python train.py --image_size=32 --task="denoising" --noise_std=0.4 --steps=31700 --weight_decay=0.03
Rows from block 3 of a small image denoising model, named by matrix and row number. Rows with one number belong to one channel. Each number is 128 + 32 x the weight over its row's rms, rounded and kept within 0 to 255. All counts start at 0. Numbers have three digits each.
After each channel's rows are labels from the 100 images, of 14976, where the channel reaches its highest value: "patch colour" is the nearest of a few named colours to the mean colour under the peak; "responds to" is what is common among them. Only what is clearly more common there than usual is listed. The data: microscope photos of single blood and bone marrow cells.
# convs0: first 3x3 conv (model.enc.1.1.convs.0.weight, 192x192x3x3, each kernel summed), inputs 39-77
# convs1: second 3x3 conv (model.enc.1.1.convs.1.weight, 192x192x3x3, transposed, each kernel summed), outputs 39-77

convs0.150:127112104049099107097088107075083137088103180106124103107096076130097109131142082100111130094139089100100093110088071
convs1.150:169177128164175186167110136088154152159153167140108140145125158161183114114166171073114166181129127112091144117144130
patch colour: grey
responds to: cell type: artefact

convs0.151:103071102057070162128086099082107154100124170101103135121075083158090122145150139094108183114098125081096115112090105
convs1.151:180188123181184194154114152097144142153142144163106120128122142134200117079117146099179152177151129125103154114143128
patch colour: blue
responds to: cell type: artefact

convs0.95:118108116114108178134104096065123119095145139162100130132069137186098115160140164091172119119146182066087100103091121
convs1.95:160155133125149108155137137111126157137140110147132094143167125070137151040078094134111068110159121151138155138146159
patch colour: blue
responds to: cell type: artefact; cell type: blast

convs0.178:124151157118152154155139134117171148147151145164155138138103161168169164142182121166118165159148159135133135149144171
convs1.178:156149152151158142127148163104159175173151089152155086142149119098172164064074106176169098161160146130168158155181184
patch colour: blue
responds to: cell type: artefact

convs0.8:128163135153170175153135127142159148140124127184154158140156125078155151165086138132201169126144083120127145134159153
convs1.8:150176111157146136137125143136150139141130121255121100146141125146157119093093128137212139155147121112120142125155129
patch colour: blue
responds to: cell type: artefact

convs0.190:145079141126132145160134138101155181136157194099135157164111120136155145151197151129126210153089072091127137146126155
convs1.190:188185125176183177151109136067152162158144145128118086140135158148189104105132111099178159182135121123108137124161123
patch colour: purple
responds to: cell type: artefact