python train.py --arch="unet" --model="image denoising model" --dataset="microscope photos of single blood and bone marrow cells" --train_examples=97085 --image_size=32 --crop_scale_min=0.7 --horizontal_flip=false --color_jitter=0.2 --task="denoising" --loss="mse" --noise_std=0.4 --norm="instancenorm" --hidden_act="leaky_relu" --widths=[96, 192, 192] --blocks_per_level=2 --block="basic" --attention=false --upsampling="nearest_conv" --init="torch_default" --residual_init="none" --optimizer="adamw" --learning_rate=0.0018 --beta1=0.8 --beta2=0.999 --eps=1e-06 --max_steps=31700 --batch_size=128 --epochs=41.8 --lr_schedule="wsd" --decay_fraction=0.4 --final_lr_fraction=0.01 --warmup_steps=630 --weight_decay=0.03
Rows from block 2 of a small image denoising model, named by matrix and row number. Rows with one number belong to one channel. Each number is 128 + 32 x the weight over its row's rms, rounded and kept within 0 to 255. All counts start at 0.
Before each channel's rows are labels from the 100 images, of 14976, where the channel reaches its highest value: "top examples" is what is common among them. Only what is clearly more common there than usual is listed. The data: microscope photos of single blood and bone marrow cells. In brackets: how many of the 100.
# convs0: first 3x3 conv (model.enc.1.0.convs.0.weight, 192x192x3x3, each kernel summed), inputs 96-191
# convs1: second 3x3 conv (model.enc.1.0.convs.1.weight, 192x192x3x3, transposed, each kernel summed), outputs 96-191

top examples: smear: peripheral blood (50); cell type: platelet (48)
convs0.69 [176 184 180 157 115 133 166 174 125  84 127 136 130 157 129 177 151 146 157 168 198 123 141 153 143 146 168 148 163 142 151 121 151 208 173 161 140 133 132 210 168 152 166 129 154 196 131 179 149 167 133 141 171 144 158 165 167 127 138 145 172  90 179 107 170 145 160 164 152 127 137 208 187 142 128 165 137 173 161 160 163 167 172 108 103 171 152 138 164 149 163 131 133 163 178 140]
convs1.69 [ 93 121  89 164 179 112 177 149 187 168 172 197 143 119 101 118 141 114 166 160 111 134 122 140 132 154 119 170 128 139 131 136 147 148 190 157 120 152 123 125 138 140 134 133 154 157 141 141 152 132 198 160 157 198 126 146 154 191 170 132 180 137 150 167  99 165 104 152 151 164 133  94 165  99 163 109 131 144 162 137 107 137 189 162 185 129 125 157 160 154 115 194 116 133 102 208]

top examples: cell type: blast (36)
convs0.146 [177 153 123 113  53 138 110 108 114  66 117  72 142  99 129  94  89 152 102  75 139 152  88 105 109 107 108  89 112 113  86  98 133 109 141 128 153 123 103 114 128 126 130 121 100 107 129 122 105 114 101  86 110  66  69  76  94  80 132 112 113  84 142  58 141 109 105 104 112 141  93 138 114 108 131  72 114  99 101 131 147 112 121  90  82  87 139 108  94  95 130 137 143  98 144 121]
convs1.146 [ 71 132  95 161 187  59 186 166 168 180 155 151 162  95  98 114 132 100 170 161 128 127 129 155 139 101 136 145 115 103 123  79 129 168 173 170 148 104 113 145 149 129 113 137 154 169 152 127 167 137 197 140 141 196 149 157 145 177 141 146 186 114 126 144 118 126 125 120 182 144  97  87 186 102 137 139 143 163 154 130 131 123 171  91 178 110 185 154 151 134 151 170 102 151 124 167]

top examples: smear: peripheral blood (54); cell type: platelet (52)
convs0.167 [187 170 175 165 114 134 161 175 121  72 132 144 119 151 144 184 146 175 148 153 183 122 133 146 155 147 156 141 159 135 156 113 154 194 172 175 142 132 127 203 180 135 159 123 147 199 120 185 153 158 138 132 166 135 133 155 159 121 131 145 185  81 157 110 177 143 155 173 166 131 142 200 197 144 135 174 132 172 151 150 155 169 161  86  99 169 143 142 166 156 182 131 127 168 159 144]
convs1.167 [ 82 127  93 157 176  97 173 154 175 179 174 193 150 124 104 131 143 115 162 159 116 142 135 137 137 148 114 166 131 134 126 133 147 157 181 151 132 144 130 129 141 127 130 142 155 156 139 138 154 119 202 171 147 191 129 139 147 189 168 134 180 145 143 160 105 165 106 147 151 155 132  96 172  98 171 124 126 155 156 132 107 140 179 161 185 124 131 159 156 161 109 188 116 137 102 193]

top examples: smear: peripheral blood (51); cell type: platelet (49)
convs0.44 [172 168 183 175 113 143 168 167 128  78 132 119 141 153 141 184 145 170 157 164 188 122 153 160 147 142 158 145 151 156 152 117 141 190 168 161 144 135 139 207 173 139 159 132 167 190 131 166 150 149 139 141 168 136 143 141 159 125 144 149 168  99 169 123 179 141 163 168 165 126 141 198 196 146 143 160 138 189 158 149 160 173 168  84 105 158 152 151 169 161 179 138 141 169 166 129]
convs1.44 [ 91 106  88 164 173 112 159 152 172 211 178 194 140 112 112 129 153 104 156 154 117 135 119 141 154 161 132 163 142 140 134 152 137 155 169 150 121 173 144 109 124 144 140 138 145 139 123 129 160 151 186 153 146 184 145 145 150 178 149 126 167 122 155 156 100 163 114 130 144 145 160 108 171  99 157 134 122 142 155 128 102 125 174 180 205 130 125 151 152 142  99 186 125 123  83 204]

top examples: cell type: blast (30); cell type: artefact (26)
convs0.154 [ 91 103  86 111 100  87 102 100  78 177  86 134 100  91 131  97 160  34  89 122 124 156 118 113 108 127 142 105 155 110 122 123 153 148  68  93 116 120 116 115  79 141  80  96  71  98 102 113  92 145 159 108 112 147 112 124 107 124 112 112  74 156 135 118  64 113 103 101  75 114 148 121 143  86 131 124  91  86 108 118  73  90  99 129 179 108 102 108  89 102  50 113 110  82  90  77]
convs1.154 [103 150 151 159 122 102 166 161 133  67 124 139 171 141 142 125  86 162 147 167 140 111 129 133  96  77 119 146 111 122 131  81 138 153 145 182 110  43  93 139 125 147  72 135 143 134 146 150 122  22 130 141 126 139 108 143 133 137 149 137 148  99 118 125 124 134 159 149 126 153  50 125 134 119 127 134 150 161 139 113 154 141 156  48  64 140 129 141 149 127 119 147  97 136 152 174]

top examples: cell type: blast (38)
convs0.100 [139 195 163 113  51 130 114 118  86  63  83  83 154 124 124 138 112 140 109 100 166 148  87  90 114 105 120  87 109 101 111  93 167 121 147 129 165 105 101 137 121 164 117 137 106 141 130 136 113 111  88  96 103  84  82  93 106  85 132 156 107  98 136  77 160  93 108 121 114 133  99 172 123 123 149 106 128 128  95 148 146 105 132  60  83 132 173  95 108 117 145 119 138  95 169 128]
convs1.100 [ 64 128 104 153 191  81 180 160 178 156 161 194 152 110  87 102 129 101 149 132 127 143 132 141 122 130 121 136 127 124 125 107 140 168 200 159 153 130 106 132 140 118 143 143 154 155 159 138 160 137 219 149 156 196 156 138 141 179 168 120 183 125 138 164 100 143  95 136 161 154 109  91 180  94 158 123 121 153 159 142 125 122 180 135 170 113 175 154 140 147 129 188  99 134 125 200]

top examples: smear: peripheral blood (52); cell type: platelet (50)
convs0.159 [157 152 159 170  93 129 170 155 118  81 124 126 144 153 117 167 119 169 160 164 169 123 158 170 149 130 137 144 125 155 128 115 140 170 168 175 131 131 139 209 174 133 160 131 171 190 127 152 150 143 121 145 172 117 123 154 165 129 143 136 177 101 175 119 197 137 171 159 163 135 144 193 171 121 125 149 160 180 159 140 180 185 168  95  94 155 164 160 174 157 191 132 138 168 162 125]
convs1.159 [116 116 118 160 174 113 135 145 169 211 163 176 136 112 117 128 185  99 127 155 129 160 121 123 168 166 143 162 149 136 129 170 127 144 166 130 123 181 159 132 141 143 138 129 132 131 116 131 163 146 184 162 137 181 159 142 130 175 142 140 141 125 160 157 127 164 122 125 132 135 175 122 146 130 161 145 114 130 130 130  92 130 163 203 228 143  95 137 145 145 104 161 133 123  93 211]

top examples: smear: peripheral blood (55); cell type: platelet (53)
convs0.136 [176 171 180 152 129 131 163 169 130  78 130 140 127 153 142 190 151 153 158 173 192 121 133 154 135 143 163 148 152 134 160 114 157 207 184 165 139 124 123 218 160 155 155 141 150 202 141 172 145 165 142 148 167 138 158 159 157 134 141 159 168  88 170 131 164 146 151 166 151 131 147 206 189 148 129 164 135 178 161 156 156 168 177 101 105 161 142 137 167 151 162 137 129 170 169 135]
convs1.136 [ 91 124  97 169 182 115 177 160 181 185 175 186 141 112 110 128 152 109 163 161 116 136 118 142 126 153 116 165 130 140 125 136 153 151 186 160 138 164 132 132 140 147 138 134 151 152 127 135 157 123 190 165 153 197 141 152 148 181 160 124 175 122 157 161 116 168 107 149 153 164 139 101 174 106 160 121 139 155 154 133 106 133 187 168 184 126 131 157 159 155 108 195 112 126  98 193]

top examples: cell type: blast (28)
convs0.35 [154 178 172 108  68 104  99 112  64 103  48 112 123 111 146 121 134  99  97  91 195 168  83 100  87 113 138  79 155 107 104 130 151 147 141 125 129 129 116 145 100 160 122 138  79 119 144 132 105 164  95  86 122  74 119  89  97 110 113 153  96  93 121  49 143  98 118 104  87 134 125 192 129 137 142 101 117 114  89 148 134 107 132  98 104 110 146  97  90  95 108 113 148  92 173 120]
convs1.35 [ 72 116  93 144 171  69 173 134 187 174 173 177 137 123  94 114 136 125 167 164 104 120 156 146 123 134 122 170 107 126 111 108 135 134 186 155 119 117 121 109 139 140 120 145 164 138 166 116 153 137 201 156 161 188 125 134 149 184 153 129 180 115 133 166 111 143 112 111 145 150  97  84 162  96 159 131 148 147 168 119 133 130 175 130 192 118 172 150 155 150 110 202 107 138 104 198]

top examples: cell type: artefact (30)
convs0.19 [ 64 148 142 162 127 133 155 171 127 198 142 159 138 131 155 109 171  94 146 162 139 122 148 157 146 172 130 156 141 152  69 169 145 165  92 147 115 183 160 151 150 139 164 135 151 160 133 158 153 169 131 156 161 143 169 183 166 139 126  89 151 158 180  91 134 164 161 134 158 128 177 140 171  89 135 160 136 155 158 147 153 155 101 159 185 155 159 159 153 150 138 127 115 142 141 114]
convs1.19 [200 146 151 116 149 151 112  70 164 146 160 218 142 142 117  60 177 114 119 131 143 160 147 127 151 190 154 149 170 148 132 173 118  69 181  72 126 183 170 123 120 150 145 137 135  72 124  98 153 157 177 142 129 170 122  96 130 187 147 146 123 108 110 141 128 140 116  91 133 136 176 181  70 176 149 131 105 116 116 151 118 119 174 161 138 153  60 134 136 134  91 138 175 117 166 218]

top examples: cell type: blast (36)
convs0.149 [ 75 147 135 106  86  83  99 125 117 162 129 147 105 127 153 109 193  65 117 140 135 123 125 113 116 151 123 124 151 136  91 154 191 142  53  86 120 154 143  89  93 152 107 106 129  85  79 156 108 193 122 124 100 151 157 102 102 125  82 115 104 155  99  65 100 120 105 115 111 129 143 130 171 125 150 158  77  99 128 109 113 106  46 175 124 126  88 104 108  92  95  94 130 122 121 102]
convs1.149 [180 167 189 134 129 161 127 102 158  49 161 144 150 141 111  86  90 131 130 134 153 161 126 141 117 102 115 153  96 121 111  78 144  93 142 118  81  72  96 155 154 130  96 117 143  84 149  96 140  91 167 152 136 143 127 136 136 136 160 160 143 135  88 162 148 141 153 110 148 149  61 172 109 156 139 121 151 143 132 132 131 145 160  75  65 138 130 135 146 137 137 162  96 151 166 159]

top examples: smear: peripheral blood (56); cell type: platelet (54)
convs0.118 [175 161 172 174  90 120 175 156 126  82 115 127 138 170 107 187 135 172 161 167 171 107 158 159 163 134 154 150 140 158 145 120 122 171 163 160 129 139 143 198 175 119 157 114 164 201 112 167 156 138 113 142 152 121 122 142 169 103 119 147 173  99 143 112 196 143 159 167 172 117 132 186 172 145 129 165 126 177 164 121 173 174 160  79  94 161 144 146 178 153 186 123 128 174 167 136]
convs1.118 [ 93 109  94 163 180 119 158 158 166 196 171 185 137 122 108 128 158 100 156 147 112 156 128 121 155 171 142 162 140 142 127 146 147 155 174 145 129 171 137 119 144 142 141 139 144 145 125 139 158 143 188 164 148 187 144 146 150 175 155 122 175 145 150 174 104 152 117 144 146 140 152 100 167  96 163 136 119 149 145 137  97 133 175 169 205 137 112 145 148 152 107 177 120 123  83 206]

top examples: smear: peripheral blood (52); cell type: platelet (50)
convs0.24 [173 159 170 164 112 149 172 171 124  79 126 119 118 149 121 183 153 167 157 165 194 112 130 159 158 140 160 140 160 152 158 119 142 201 176 165 133 131 137 214 175 142 158 123 154 192 124 180 154 169 145 147 163 135 134 155 163 133 121 162 180  76 159 117 179 146 171 177 166 116 148 206 196 152 134 154 131 168 168 132 153 178 156  97  94 150 154 147 166 160 170 130 123 167 163 142]
convs1.24 [ 77 113  84 165 183  99 186 168 186 183 180 197 139 112 106 124 143 101 156 155 104 137 123 135 137 144 120 164 125 134 127 126 147 158 171 156 126 147 129 111 131 136 132 142 160 154 147 140 159 137 200 156 156 200 129 147 143 186 170 117 180 131 151 160  97 158 107 141 149 146 131 100 179  86 165 125 125 150 167 129 107 127 194 161 169 129 153 161 155 153 104 195 111 130 101 201]

top examples: cell type: blast (29)
convs0.183 [177 135 101 122  90 136 142 100 129  37 136  59 138 101 114 139  59 188 110  93 126 123 120 119 141 100 107  87 107 106 166  65 117 116 146 167 181  87 109 124 144  89 146 111 111 151 115 110 138  77 105  97 111  89  45  78 118  71 106 161 133 113 101 144 150 107 133 139 124 126  73 120 103 126 126  69 128 119 105 118 125 140 110  55  53 125 147 119 123 119 141 112 148 112 127 136]
convs1.183 [ 69 123  91 149 157  22 156 182 120 226  94 138 160  97  88 134 156  81 136 122 108 170 159 129 128 112 116 102 131 130  75 138  85 149 138 156 141 114 148 102 127 127 118 151 133 181 138 145 148 147 153 106 124 154 142 139 111 145 118 169 148 186 136 103 104 104 122 106 145 124 120  98 173 107 125 135 110 125 117 151 104  83 135 118 232  97 186 123 131 115 132 130  97 132 104 159]

top examples: smear: peripheral blood (53); cell type: platelet (51); cell type: artefact (25)
convs0.66 [199 158 187 151 121 123 152 170 131  86 134  98 151 152 158 185 146 169 143 156 198 152 146 152 132 139 160 136 159 146 193 120 174 184 190 150 146 121 122 200 149 158 131 144 149 171 150 154 136 148 160 140 146 133 138 138 157 126 155 170 143  80 164 135 162 136 156 172 140 149 123 211 185 161 150 167 117 150 138 154 148 174 198 103 103 171 134 138 154 138 156 154 136 164 175 149]
convs1.66 [ 85 100  74 169 172 136 177 127 179 190 170 194 136 106 110 128 159 118 158 158 100 119 133 148 136 143 121 156 128 143 104 138 131 150 169 139 111 150 133 116 135 143 148 127 153 135 126 137 164 159 175 147 162 194 141 130 150 168 151 115 188 146 166 146  87 165 109 115 160 155 127 109 170  91 160 124 154 147 159 140 114 137 170 142 208 122 160 160 149 147 100 190 115 130  73 203]

top examples: cell type: blast (25)
convs0.113 [ 67  95  48 117 150 117 128  86 143 188 148 144 100 117  77 100 133  68 149 122  45  64 129 132 130 161  69 143  88 135  96 142  69 102  79  72 110 136 112  78 111  55 129 127 136  86 103 126 121  83  93 144 127 122  79 120 129 150  84  81 117 143  63 134  79 131 105 100 116 132 156  48  68  81  97 103 108 108 137  93  95 123  69 183 146  93  83 132 128 131  97  85  87 129  74 121]
convs1.113 [186 164 158 146 135 156 105 149 121  41 127 114 145 166 106 108  83 131 109 109 156 157 104 112 121  92 128 113 106  93 121  54 134 140 134 121 144  57 105 167 122 135 101 117 106 123 166 112 126  56 133 107 115 148 115 151 125 120 141 134 110 147  98 137 134 110 133 141 123 131  69 158 149 149 153 116 128 103  96 157 115 118 144  76  35 144  78 104 125 109 114 139  89 111 186 161]

top examples: cell type: blast (26)
convs0.93 [ 87 122  95 121 148 110  90 131 132 185 123 150 106 102 133 110 174  72 106 127  98 125 110 112 126 145 140 128 164 135 106 165 170 134  88  74 101 158 139  90 105 132 117 100 121  86  83 167 128 182 118 128 111 158 167 121 125 146  90 112 126 163  70  94  85 138 102 123 117 100 153  85 146 140 137 161  62 110 122  95  78 100  63 196 162 125  92 120 118 126  82  84 111 111 101  96]
convs1.93 [157 145 162 123 133 120 127 105 149  44 136 128 146 142 108  99  71 133 141 126 151 126 117 136  88  89 103 145  87 125 125  72 121 101 131 117  95  64  79 142 135 128 103 140 139  92 141  92 126  97 149 151 132 124 108 113 129 115 142 142 121  98  95 148 151 128 124 126 122 127  32 160  84 111 128 124 158 116 140 122 129 163 153  51  35 142 128 152 143 129 153 159  89 157 150 168]

top examples: cell type: artefact (27)
convs0.32 [ 81 151 145 158 132 112 161 177 140 192 160 161 119 147 147 124 184  99 159 166 138 108 158 162 159 163 136 154 149 152  93 158 128 178  91 149 104 181 150 148 155 108 165 127 161 155 119 174 158 171 137 159 156 150 164 188 168 135 113  95 157 158 151 107 136 158 156 161 162 115 173 137 179 104 125 180 121 162 167 116 145 159  96 165 182 173 135 155 161 152 148 110 105 155 153 108]
convs1.32 [190 125 137 116 149 166 109  70 154 175 151 215 135 143 116  70 165 137 126 132 122 164 135 136 139 186 145 144 163 153 122 199 103  70 172  52 135 192 161 130 134 126 153 152 135  75 128 100 149 164 177 147 137 150 110 113 120 178 160 130 124 125 103 142 118 149 105  89 129 147 187 165  84 147 154 127 115 116 126 147 135 121 163 172 168 135  65 129 137 139  97 148 144 129 134 182]

top examples: cell type: blast (28); cell type: artefact (27)
convs0.173 [121 111  64 103 170 100 105 136 142 190 147 132  93 127  76 149 170  72 123 125  69  94 102 109 124 144 131 131 147 136 124 167 103 118 119  66 139 135 121  83  96  76 127 142 126  81  94 178 121 139 127 131 117 186 131 136 112 163  94 118 114 134  51 112  82 122  84 149 119 109 140  52 109 153 144 126  73 102 111  91  72  98 106 202 169 130  64 108 111 125  76  99  88 112 113 116]
convs1.173 [174 169 202 173 140 156  97 127 113  32 126 111 170 131 107  95  78 131 118 112 162 151 116 124 112  96 132 130 114 125 160  92 136 115 132 138 111  71 111 175 150 118 130 121 115 126 131 148 143  49 150 119 121 132 132 143 130 110 125 158 123 129 116 151 154 126 136 138 138 137  63 171  99 130 128 114 137 130  99 139 120 132 155  71  58 164  84 117 134 133 153 137  89 135 176 150]

top examples: cell type: platelet (33)
convs0.26 [120 160 160 160  66 113 160 151 131 115 143 119 148 186  79 138 152 128 172 141 141  87 179 168 152 111 136 158 119 153  76 127 113 146 143 162 122 152 132 144 164 106 178 129 178 152 127 161 157 150  65 160 172 102 131 171 171 108 117 116 155 156 151  90 210 164 145 146 157 129 149 171 152  93 144 157 144 159 171  82 210 166 132 134 120 182 159 157 170 134 197 119 139 173 171  97]
convs1.26 [160 137 127 166 167 179 117 107 171 185 177 175 147 120  94 108 179 107 120 150 126 167 129 132 179 190 145 168 149 144 148 166 123 124 164 113 148 186 165 157 161 106 157 116 127 133 132 120 155 132 174 148 145 159 144 171 150 179 145 157 146 130 137 176 136 146 123 136 153 143 176 125 118 141 168 131 119 142 130 120 107 138 163 197 214 144  71 121 157 145 133 165 153 139 117 167]

top examples: cell type: artefact (27)
convs0.187 [111 164 171 159 104 112 166 173 147 112 159 144 137 171 139 155 155 115 168 169 143  95 164 169 127 114 126 166 107 149  93 109 143 175 122 162 133 123  94 141 157 126 157 157 179 142 142 174 139 150  98 160 165 137 149 185 173 111 133 115 152 156 161 111 176 162 143 161 151 139 156 174 194 107 172 188 162 158 171 111 209 171 138 131 111 174 158 158 175 144 198 144 125 177 182 118]
convs1.187 [172 146 165 144 151 182 113 101 128 207 144 152 133 128 142  87 187 122 118 126 148 145 116 118 145 199 173 147 179 153 149 185  77  96 134  83 151 206 191 156 135 109 161 106 118  93 104 130 153 205 164 145 124 141 172 133 129 140 122 157 113 123 125 129 131 151 144  98 135 141 181 177  96 160 121 158 121 123 112 117 121 128 137 189 184 140  98 128 143 128 120 129 135 119 149 155]

top examples: smear: peripheral blood (36); cell type: platelet (35)
convs0.87 [128 149 161 158  82 102 171 148 140 132 156 160 150 186  85 125 133 126 171 154 144  87 189 168 140 129 130 166 113 166  87 125 115 148 174 172 102 152 124 140 164 107 184 139 179 171 155 139 148 143  94 168 164 104 117 166 174 130 130 103 158 145 155 102 193 171 141 129 153 152 157 181 162  96 133 156 154 155 175 108 220 171 157 121 137 160 152 148 175 145 200 130 157 173 172 125]
convs1.87 [115 123 119 156 187 163 128 145 180 198 177 173 143 126  90 117 174 104 134 146 129 169 129 131 170 175 153 148 149 125 127 156 130 136 169 103 129 181 159 144 155 145 139 139 123 157 129 122 160 145 179 150 158 193 145 161 140 178 161 134 158 120 147 162 113 148 117 132 158 132 174 122 140 128 174 147 107 140 137 128 110 128 180 187 227 149  88 131 148 152 108 182 147 121 116 184]

top examples: smear: peripheral blood (45); cell type: platelet (43); cell type: artefact (28)
convs0.140 [186 120 147 141 137 129 172 154 172  87 177 170 116 181  75 186 130 152 179 157 135  69 157 164 149 131 141 168 137 156 128 107 105 173 196 158 118 139 125 158 170  96 150 129 176 162 122 126 146 145 116 167 160 146 126 155 173 171 118 109 158 120 136 157 163 160 119 154 151 143 157 181 193 118 101 148 132 144 173  68 183 176 170 104  93 115 101 134 175 134 178 132 122 181 140 114]
convs1.140 [ 83 140 111 174 178 181 177 182 168 214 154 176 142 113 120 135 147 110 180 160 161 140 101 141 149 143 153 178 147 130 131 126 114 171 161 147 167 161 162 164 180 173 124 135 158 163 109 144 156 154 174 162 154 202 172 196 143 165 143 132 190 121 153 150 124 151 149 137 174 119 148 128 217 110 154 148 122 168 176 133 132 137 165 121 209 133 122 165 156 146 109 185 106 127 128 163]

top examples: smear: peripheral blood (55); cell type: platelet (53)
convs0.65 [181 158 169 172 113 146 168 176 128  78 121 118 124 140 125 183 153 172 151 160 186 120 125 158 167 155 154 132 159 146 154 118 139 197 161 164 144 137 140 208 178 139 161 102 150 190 109 182 159 153 128 137 170 133 135 153 157 121 118 149 191  79 162 135 173 134 172 178 165 103 146 188 179 154 131 152 117 189 153 140 142 173 143  91  99 156 151 151 169 169 175 119 123 163 161 149]
convs1.65 [ 86 111  79 167 180 108 169 163 182 171 178 187 134 109  95 128 129 106 160 145 113 140 121 142 145 141 120 162 123 133 131 117 144 159 189 163 117 134 118 103 142 124 135 138 161 163 144 139 149 134 194 157 154 193 123 141 156 180 170 120 180 127 156 167  91 152  95 140 142 152 127  88 180  75 157 123 127 137 166 133 108 126 183 155 177 119 157 168 138 141 108 194 104 129  88 207]

top examples: cell type: blast (28); cell type: artefact (25)
convs0.127 [159  93 111  92 155 119 105 108 153 109 177 163 165 145 128 137 115  94 128  99 104 146  71 103  75 108 112 140  97 102  94 123 146 116 208 127  88 113  87  93  95 151  97 172 118 122 192  79  97 106 129 129 119 133 114 155 129 145 166 128  96 140  74 103 100 130  50  91  91 194 149 131 122 124 124  91 102  90 126 128 150 102 213 177 191  77  80  78 114  90 101 171 173 114  98 120]
convs1.127 [ 91 139 122 166 143 116 180 145 166 123 158 122 163  77 130 123 104  92 168 154 143 129  96 141 109 119 141 160 104 111 158  72 175 172 156 190  94  82 100 130 149 131  99 128 151 162 127 151 141  82 162 156 147 182 152 177 147 159 129 133 174  37 170 137 103 138 154 137 156 116  76 116 194 107 119 141 163 163 162 106 123 144 149  75 116 127 177 175 151 144 139 165 125 130 119 153]

top examples: smear: peripheral blood (50); cell type: platelet (48)
convs0.139 [156 162 172 169  70 116 180 154 117  88 109 126 137 153 110 163 125 179 164 152 159 101 160 155 168 142 150 128 133 136 121 106 115 162 162 178 143 139 137 187 184 106 173 114 171 194 120 163 163 128 105 132 167 111 105 156 160 101 129 137 185  99 150 105 207 140 165 159 174 124 144 174 155 132 134 154 132 180 152 136 174 179 146  78 109 163 156 153 175 154 200 120 148 162 169 139]
convs1.139 [ 95 119  98 159 183 118 152 154 183 199 176 179 136 140 103 134 155  97 160 148 111 161 130 136 168 159 132 152 134 150 113 156 133 155 173 140 114 172 140 119 147 122 135 135 147 156 134 132 154 141 198 156 150 191 134 151 143 187 152 120 155 150 148 160 105 150 111 133 148 141 165 102 162 106 153 126 115 149 154 141  98 135 186 183 210 130 107 147 159 148  97 185 131 129 101 201]

top examples: cell type: blast (29)
convs0.161 [ 99 107 100 150 123 186 125 111 104  67  91  93 150 101 153 139 106 155 105 102 147 184  46  94 132 117 119  72  96  93 154 103 126 102  62 125 108 126 156 142 123 126 114 111  93 127 102 118 130  82 157  81 111 118 162  91 101  73 108 111 151 149 121 125 112  81 129 128 132  83 103 117 103 133 111  84 124 129  99 164  63 118  83  45 123  51 143 109 106 120  96 128  84  92  74 138]
convs1.161 [116 203 125 151 159  49 120 174 122 148 160 109 208 103 124  94 169  87 110 159 133 195 107 101 174 135 144 153 139 114 191 137 154 170 168 190 109  91 135 152 141  80  86 153 127 149 156 146 145  74 168 151 110 163 130 149 134 172 131 183 133  10 124 135 132 135 119 154 121 123 154 105 140 149 141 136  84 143 120 121  86 108 155 168 153 151  83 102 155 123 136 133 183 147 172 185]

top examples: smear: peripheral blood (56); cell type: platelet (54)
convs0.180 [182 165 191 161 119 140 166 171 120  79 122 127 134 162 143 189 146 158 158 157 201 131 152 153 147 139 160 144 157 145 165 119 152 200 178 157 133 125 140 206 164 155 144 123 160 188 134 173 145 166 143 146 157 133 153 147 152 126 139 161 172  84 169 115 171 144 160 173 154 121 137 221 190 160 138 169 120 174 151 137 150 166 171  96 104 156 145 143 163 147 175 134 139 169 177 144]
convs1.180 [ 96 123  89 167 169 122 165 153 181 200 189 202 141 105 118 120 153  98 160 152 118 133 115 134 145 154 128 172 136 142 118 149 141 153 179 156 136 173 140 122 134 143 142 145 154 136 134 129 162 149 186 164 151 193 145 145 151 178 144 129 174 122 145 165 114 165 119 131 150 138 153 105 170  91 171 126 133 142 155 134 101 127 171 168 201 124 134 151 151 147 109 187 113 132  99 199]

top examples: cell type: blast (32)
convs0.29 [159 183 152 114  51 109 103 137  89  75  86  75 156 119 129 141 125 109 115 115 152 144  81  97 139 120 110  87 143 105  85 106 164 116 158 128 196 114 103 108 130 144 129 134 104 135 138 147 108 126  72  86 115  81  77  74  92  99 124 129 130  95 122  74 170 101  82 124 125 136  92 161 116 123 158 102  92 130  83 144 155 110 109  69  85 122 134  88 115 112 127 124 124 108 157 123]
convs1.29 [ 64 139  82 160 177  75 167 169 168 150 170 156 131 112  99 124 115 101 161 122 119 129 115 149 119 117 126 142 107 113 136  71 141 167 176 186 153 107  95 119 134 113 133 128 160 166 166 155 156 127 190 137 155 187 139 161 151 177 139 129 179 116 145 155 114 141 111 138 146 147  93  96 184  75 147 117 145 150 163 114 125 133 178 121 152 118 205 155 137 134 138 188 116 139 107 188]

top examples: cell type: artefact (25)
convs0.36 [ 28 135  85  99 150 114 115 105 130 183 109 140 127 124 140  81 172  57 128 124  84 122  91 106 133 162  80 123 132 122  64 169 164 113  74 105 103 159 131  85  98 126 126 126 122  87 113 154 135 122 126 134 118 136 117 111 112 156  99  65 117 146  99  93  80 123 107 105 119 133 157  56 121  78 131 115  97 106 115 137  93  91  60 167 145  78 107 125 108 106  81  90 114 109 103 126]
convs1.36 [198 157 182 140 137 124 112  81 139  42 152 153 161 144 110  90  85  94 107 105 145 142 137 144 114  88 120 135  90 130 128  81 110  83 145  75 100  76  95 141 126 112 108 108 130  95 141 103 129  92 147 133 117 126 108 107 140 125 145 153 116 101  86 146 136 110 130  97 132 129  63 172  90 146 109 141 135 112 120 128 125 134 150  65  44 150 107 133 139 130 134 136 111 145 165 162]

top examples: smear: peripheral blood (51); cell type: platelet (49)
convs0.117 [165 168 181 168 105 132 169 171 124  86 122 123 143 162 144 186 152 175 162 165 190 129 151 153 154 145 160 141 155 148 149 121 149 189 170 165 139 130 151 198 167 160 150 137 159 186 137 172 157 153 127 136 161 132 143 143 151 123 135 149 169 103 172 113 168 137 173 170 159 136 138 210 187 155 151 163 124 174 154 154 163 171 168  86 112 164 157 141 170 155 173 140 139 168 170 143]
convs1.117 [ 87 136 103 164 177  97 165 166 184 180 173 197 151 114 102 131 146 105 152 165 118 145 134 136 144 147 133 173 141 140 137 142 140 159 179 155 132 146 127 134 156 145 133 134 153 152 142 145 159 128 198 167 155 198 136 142 147 191 155 127 184 131 148 159 112 170 114 147 153 157 148 104 170 105 170 128 121 153 155 142 111 133 184 157 185 136 119 152 160 157 109 177 126 135 113 201]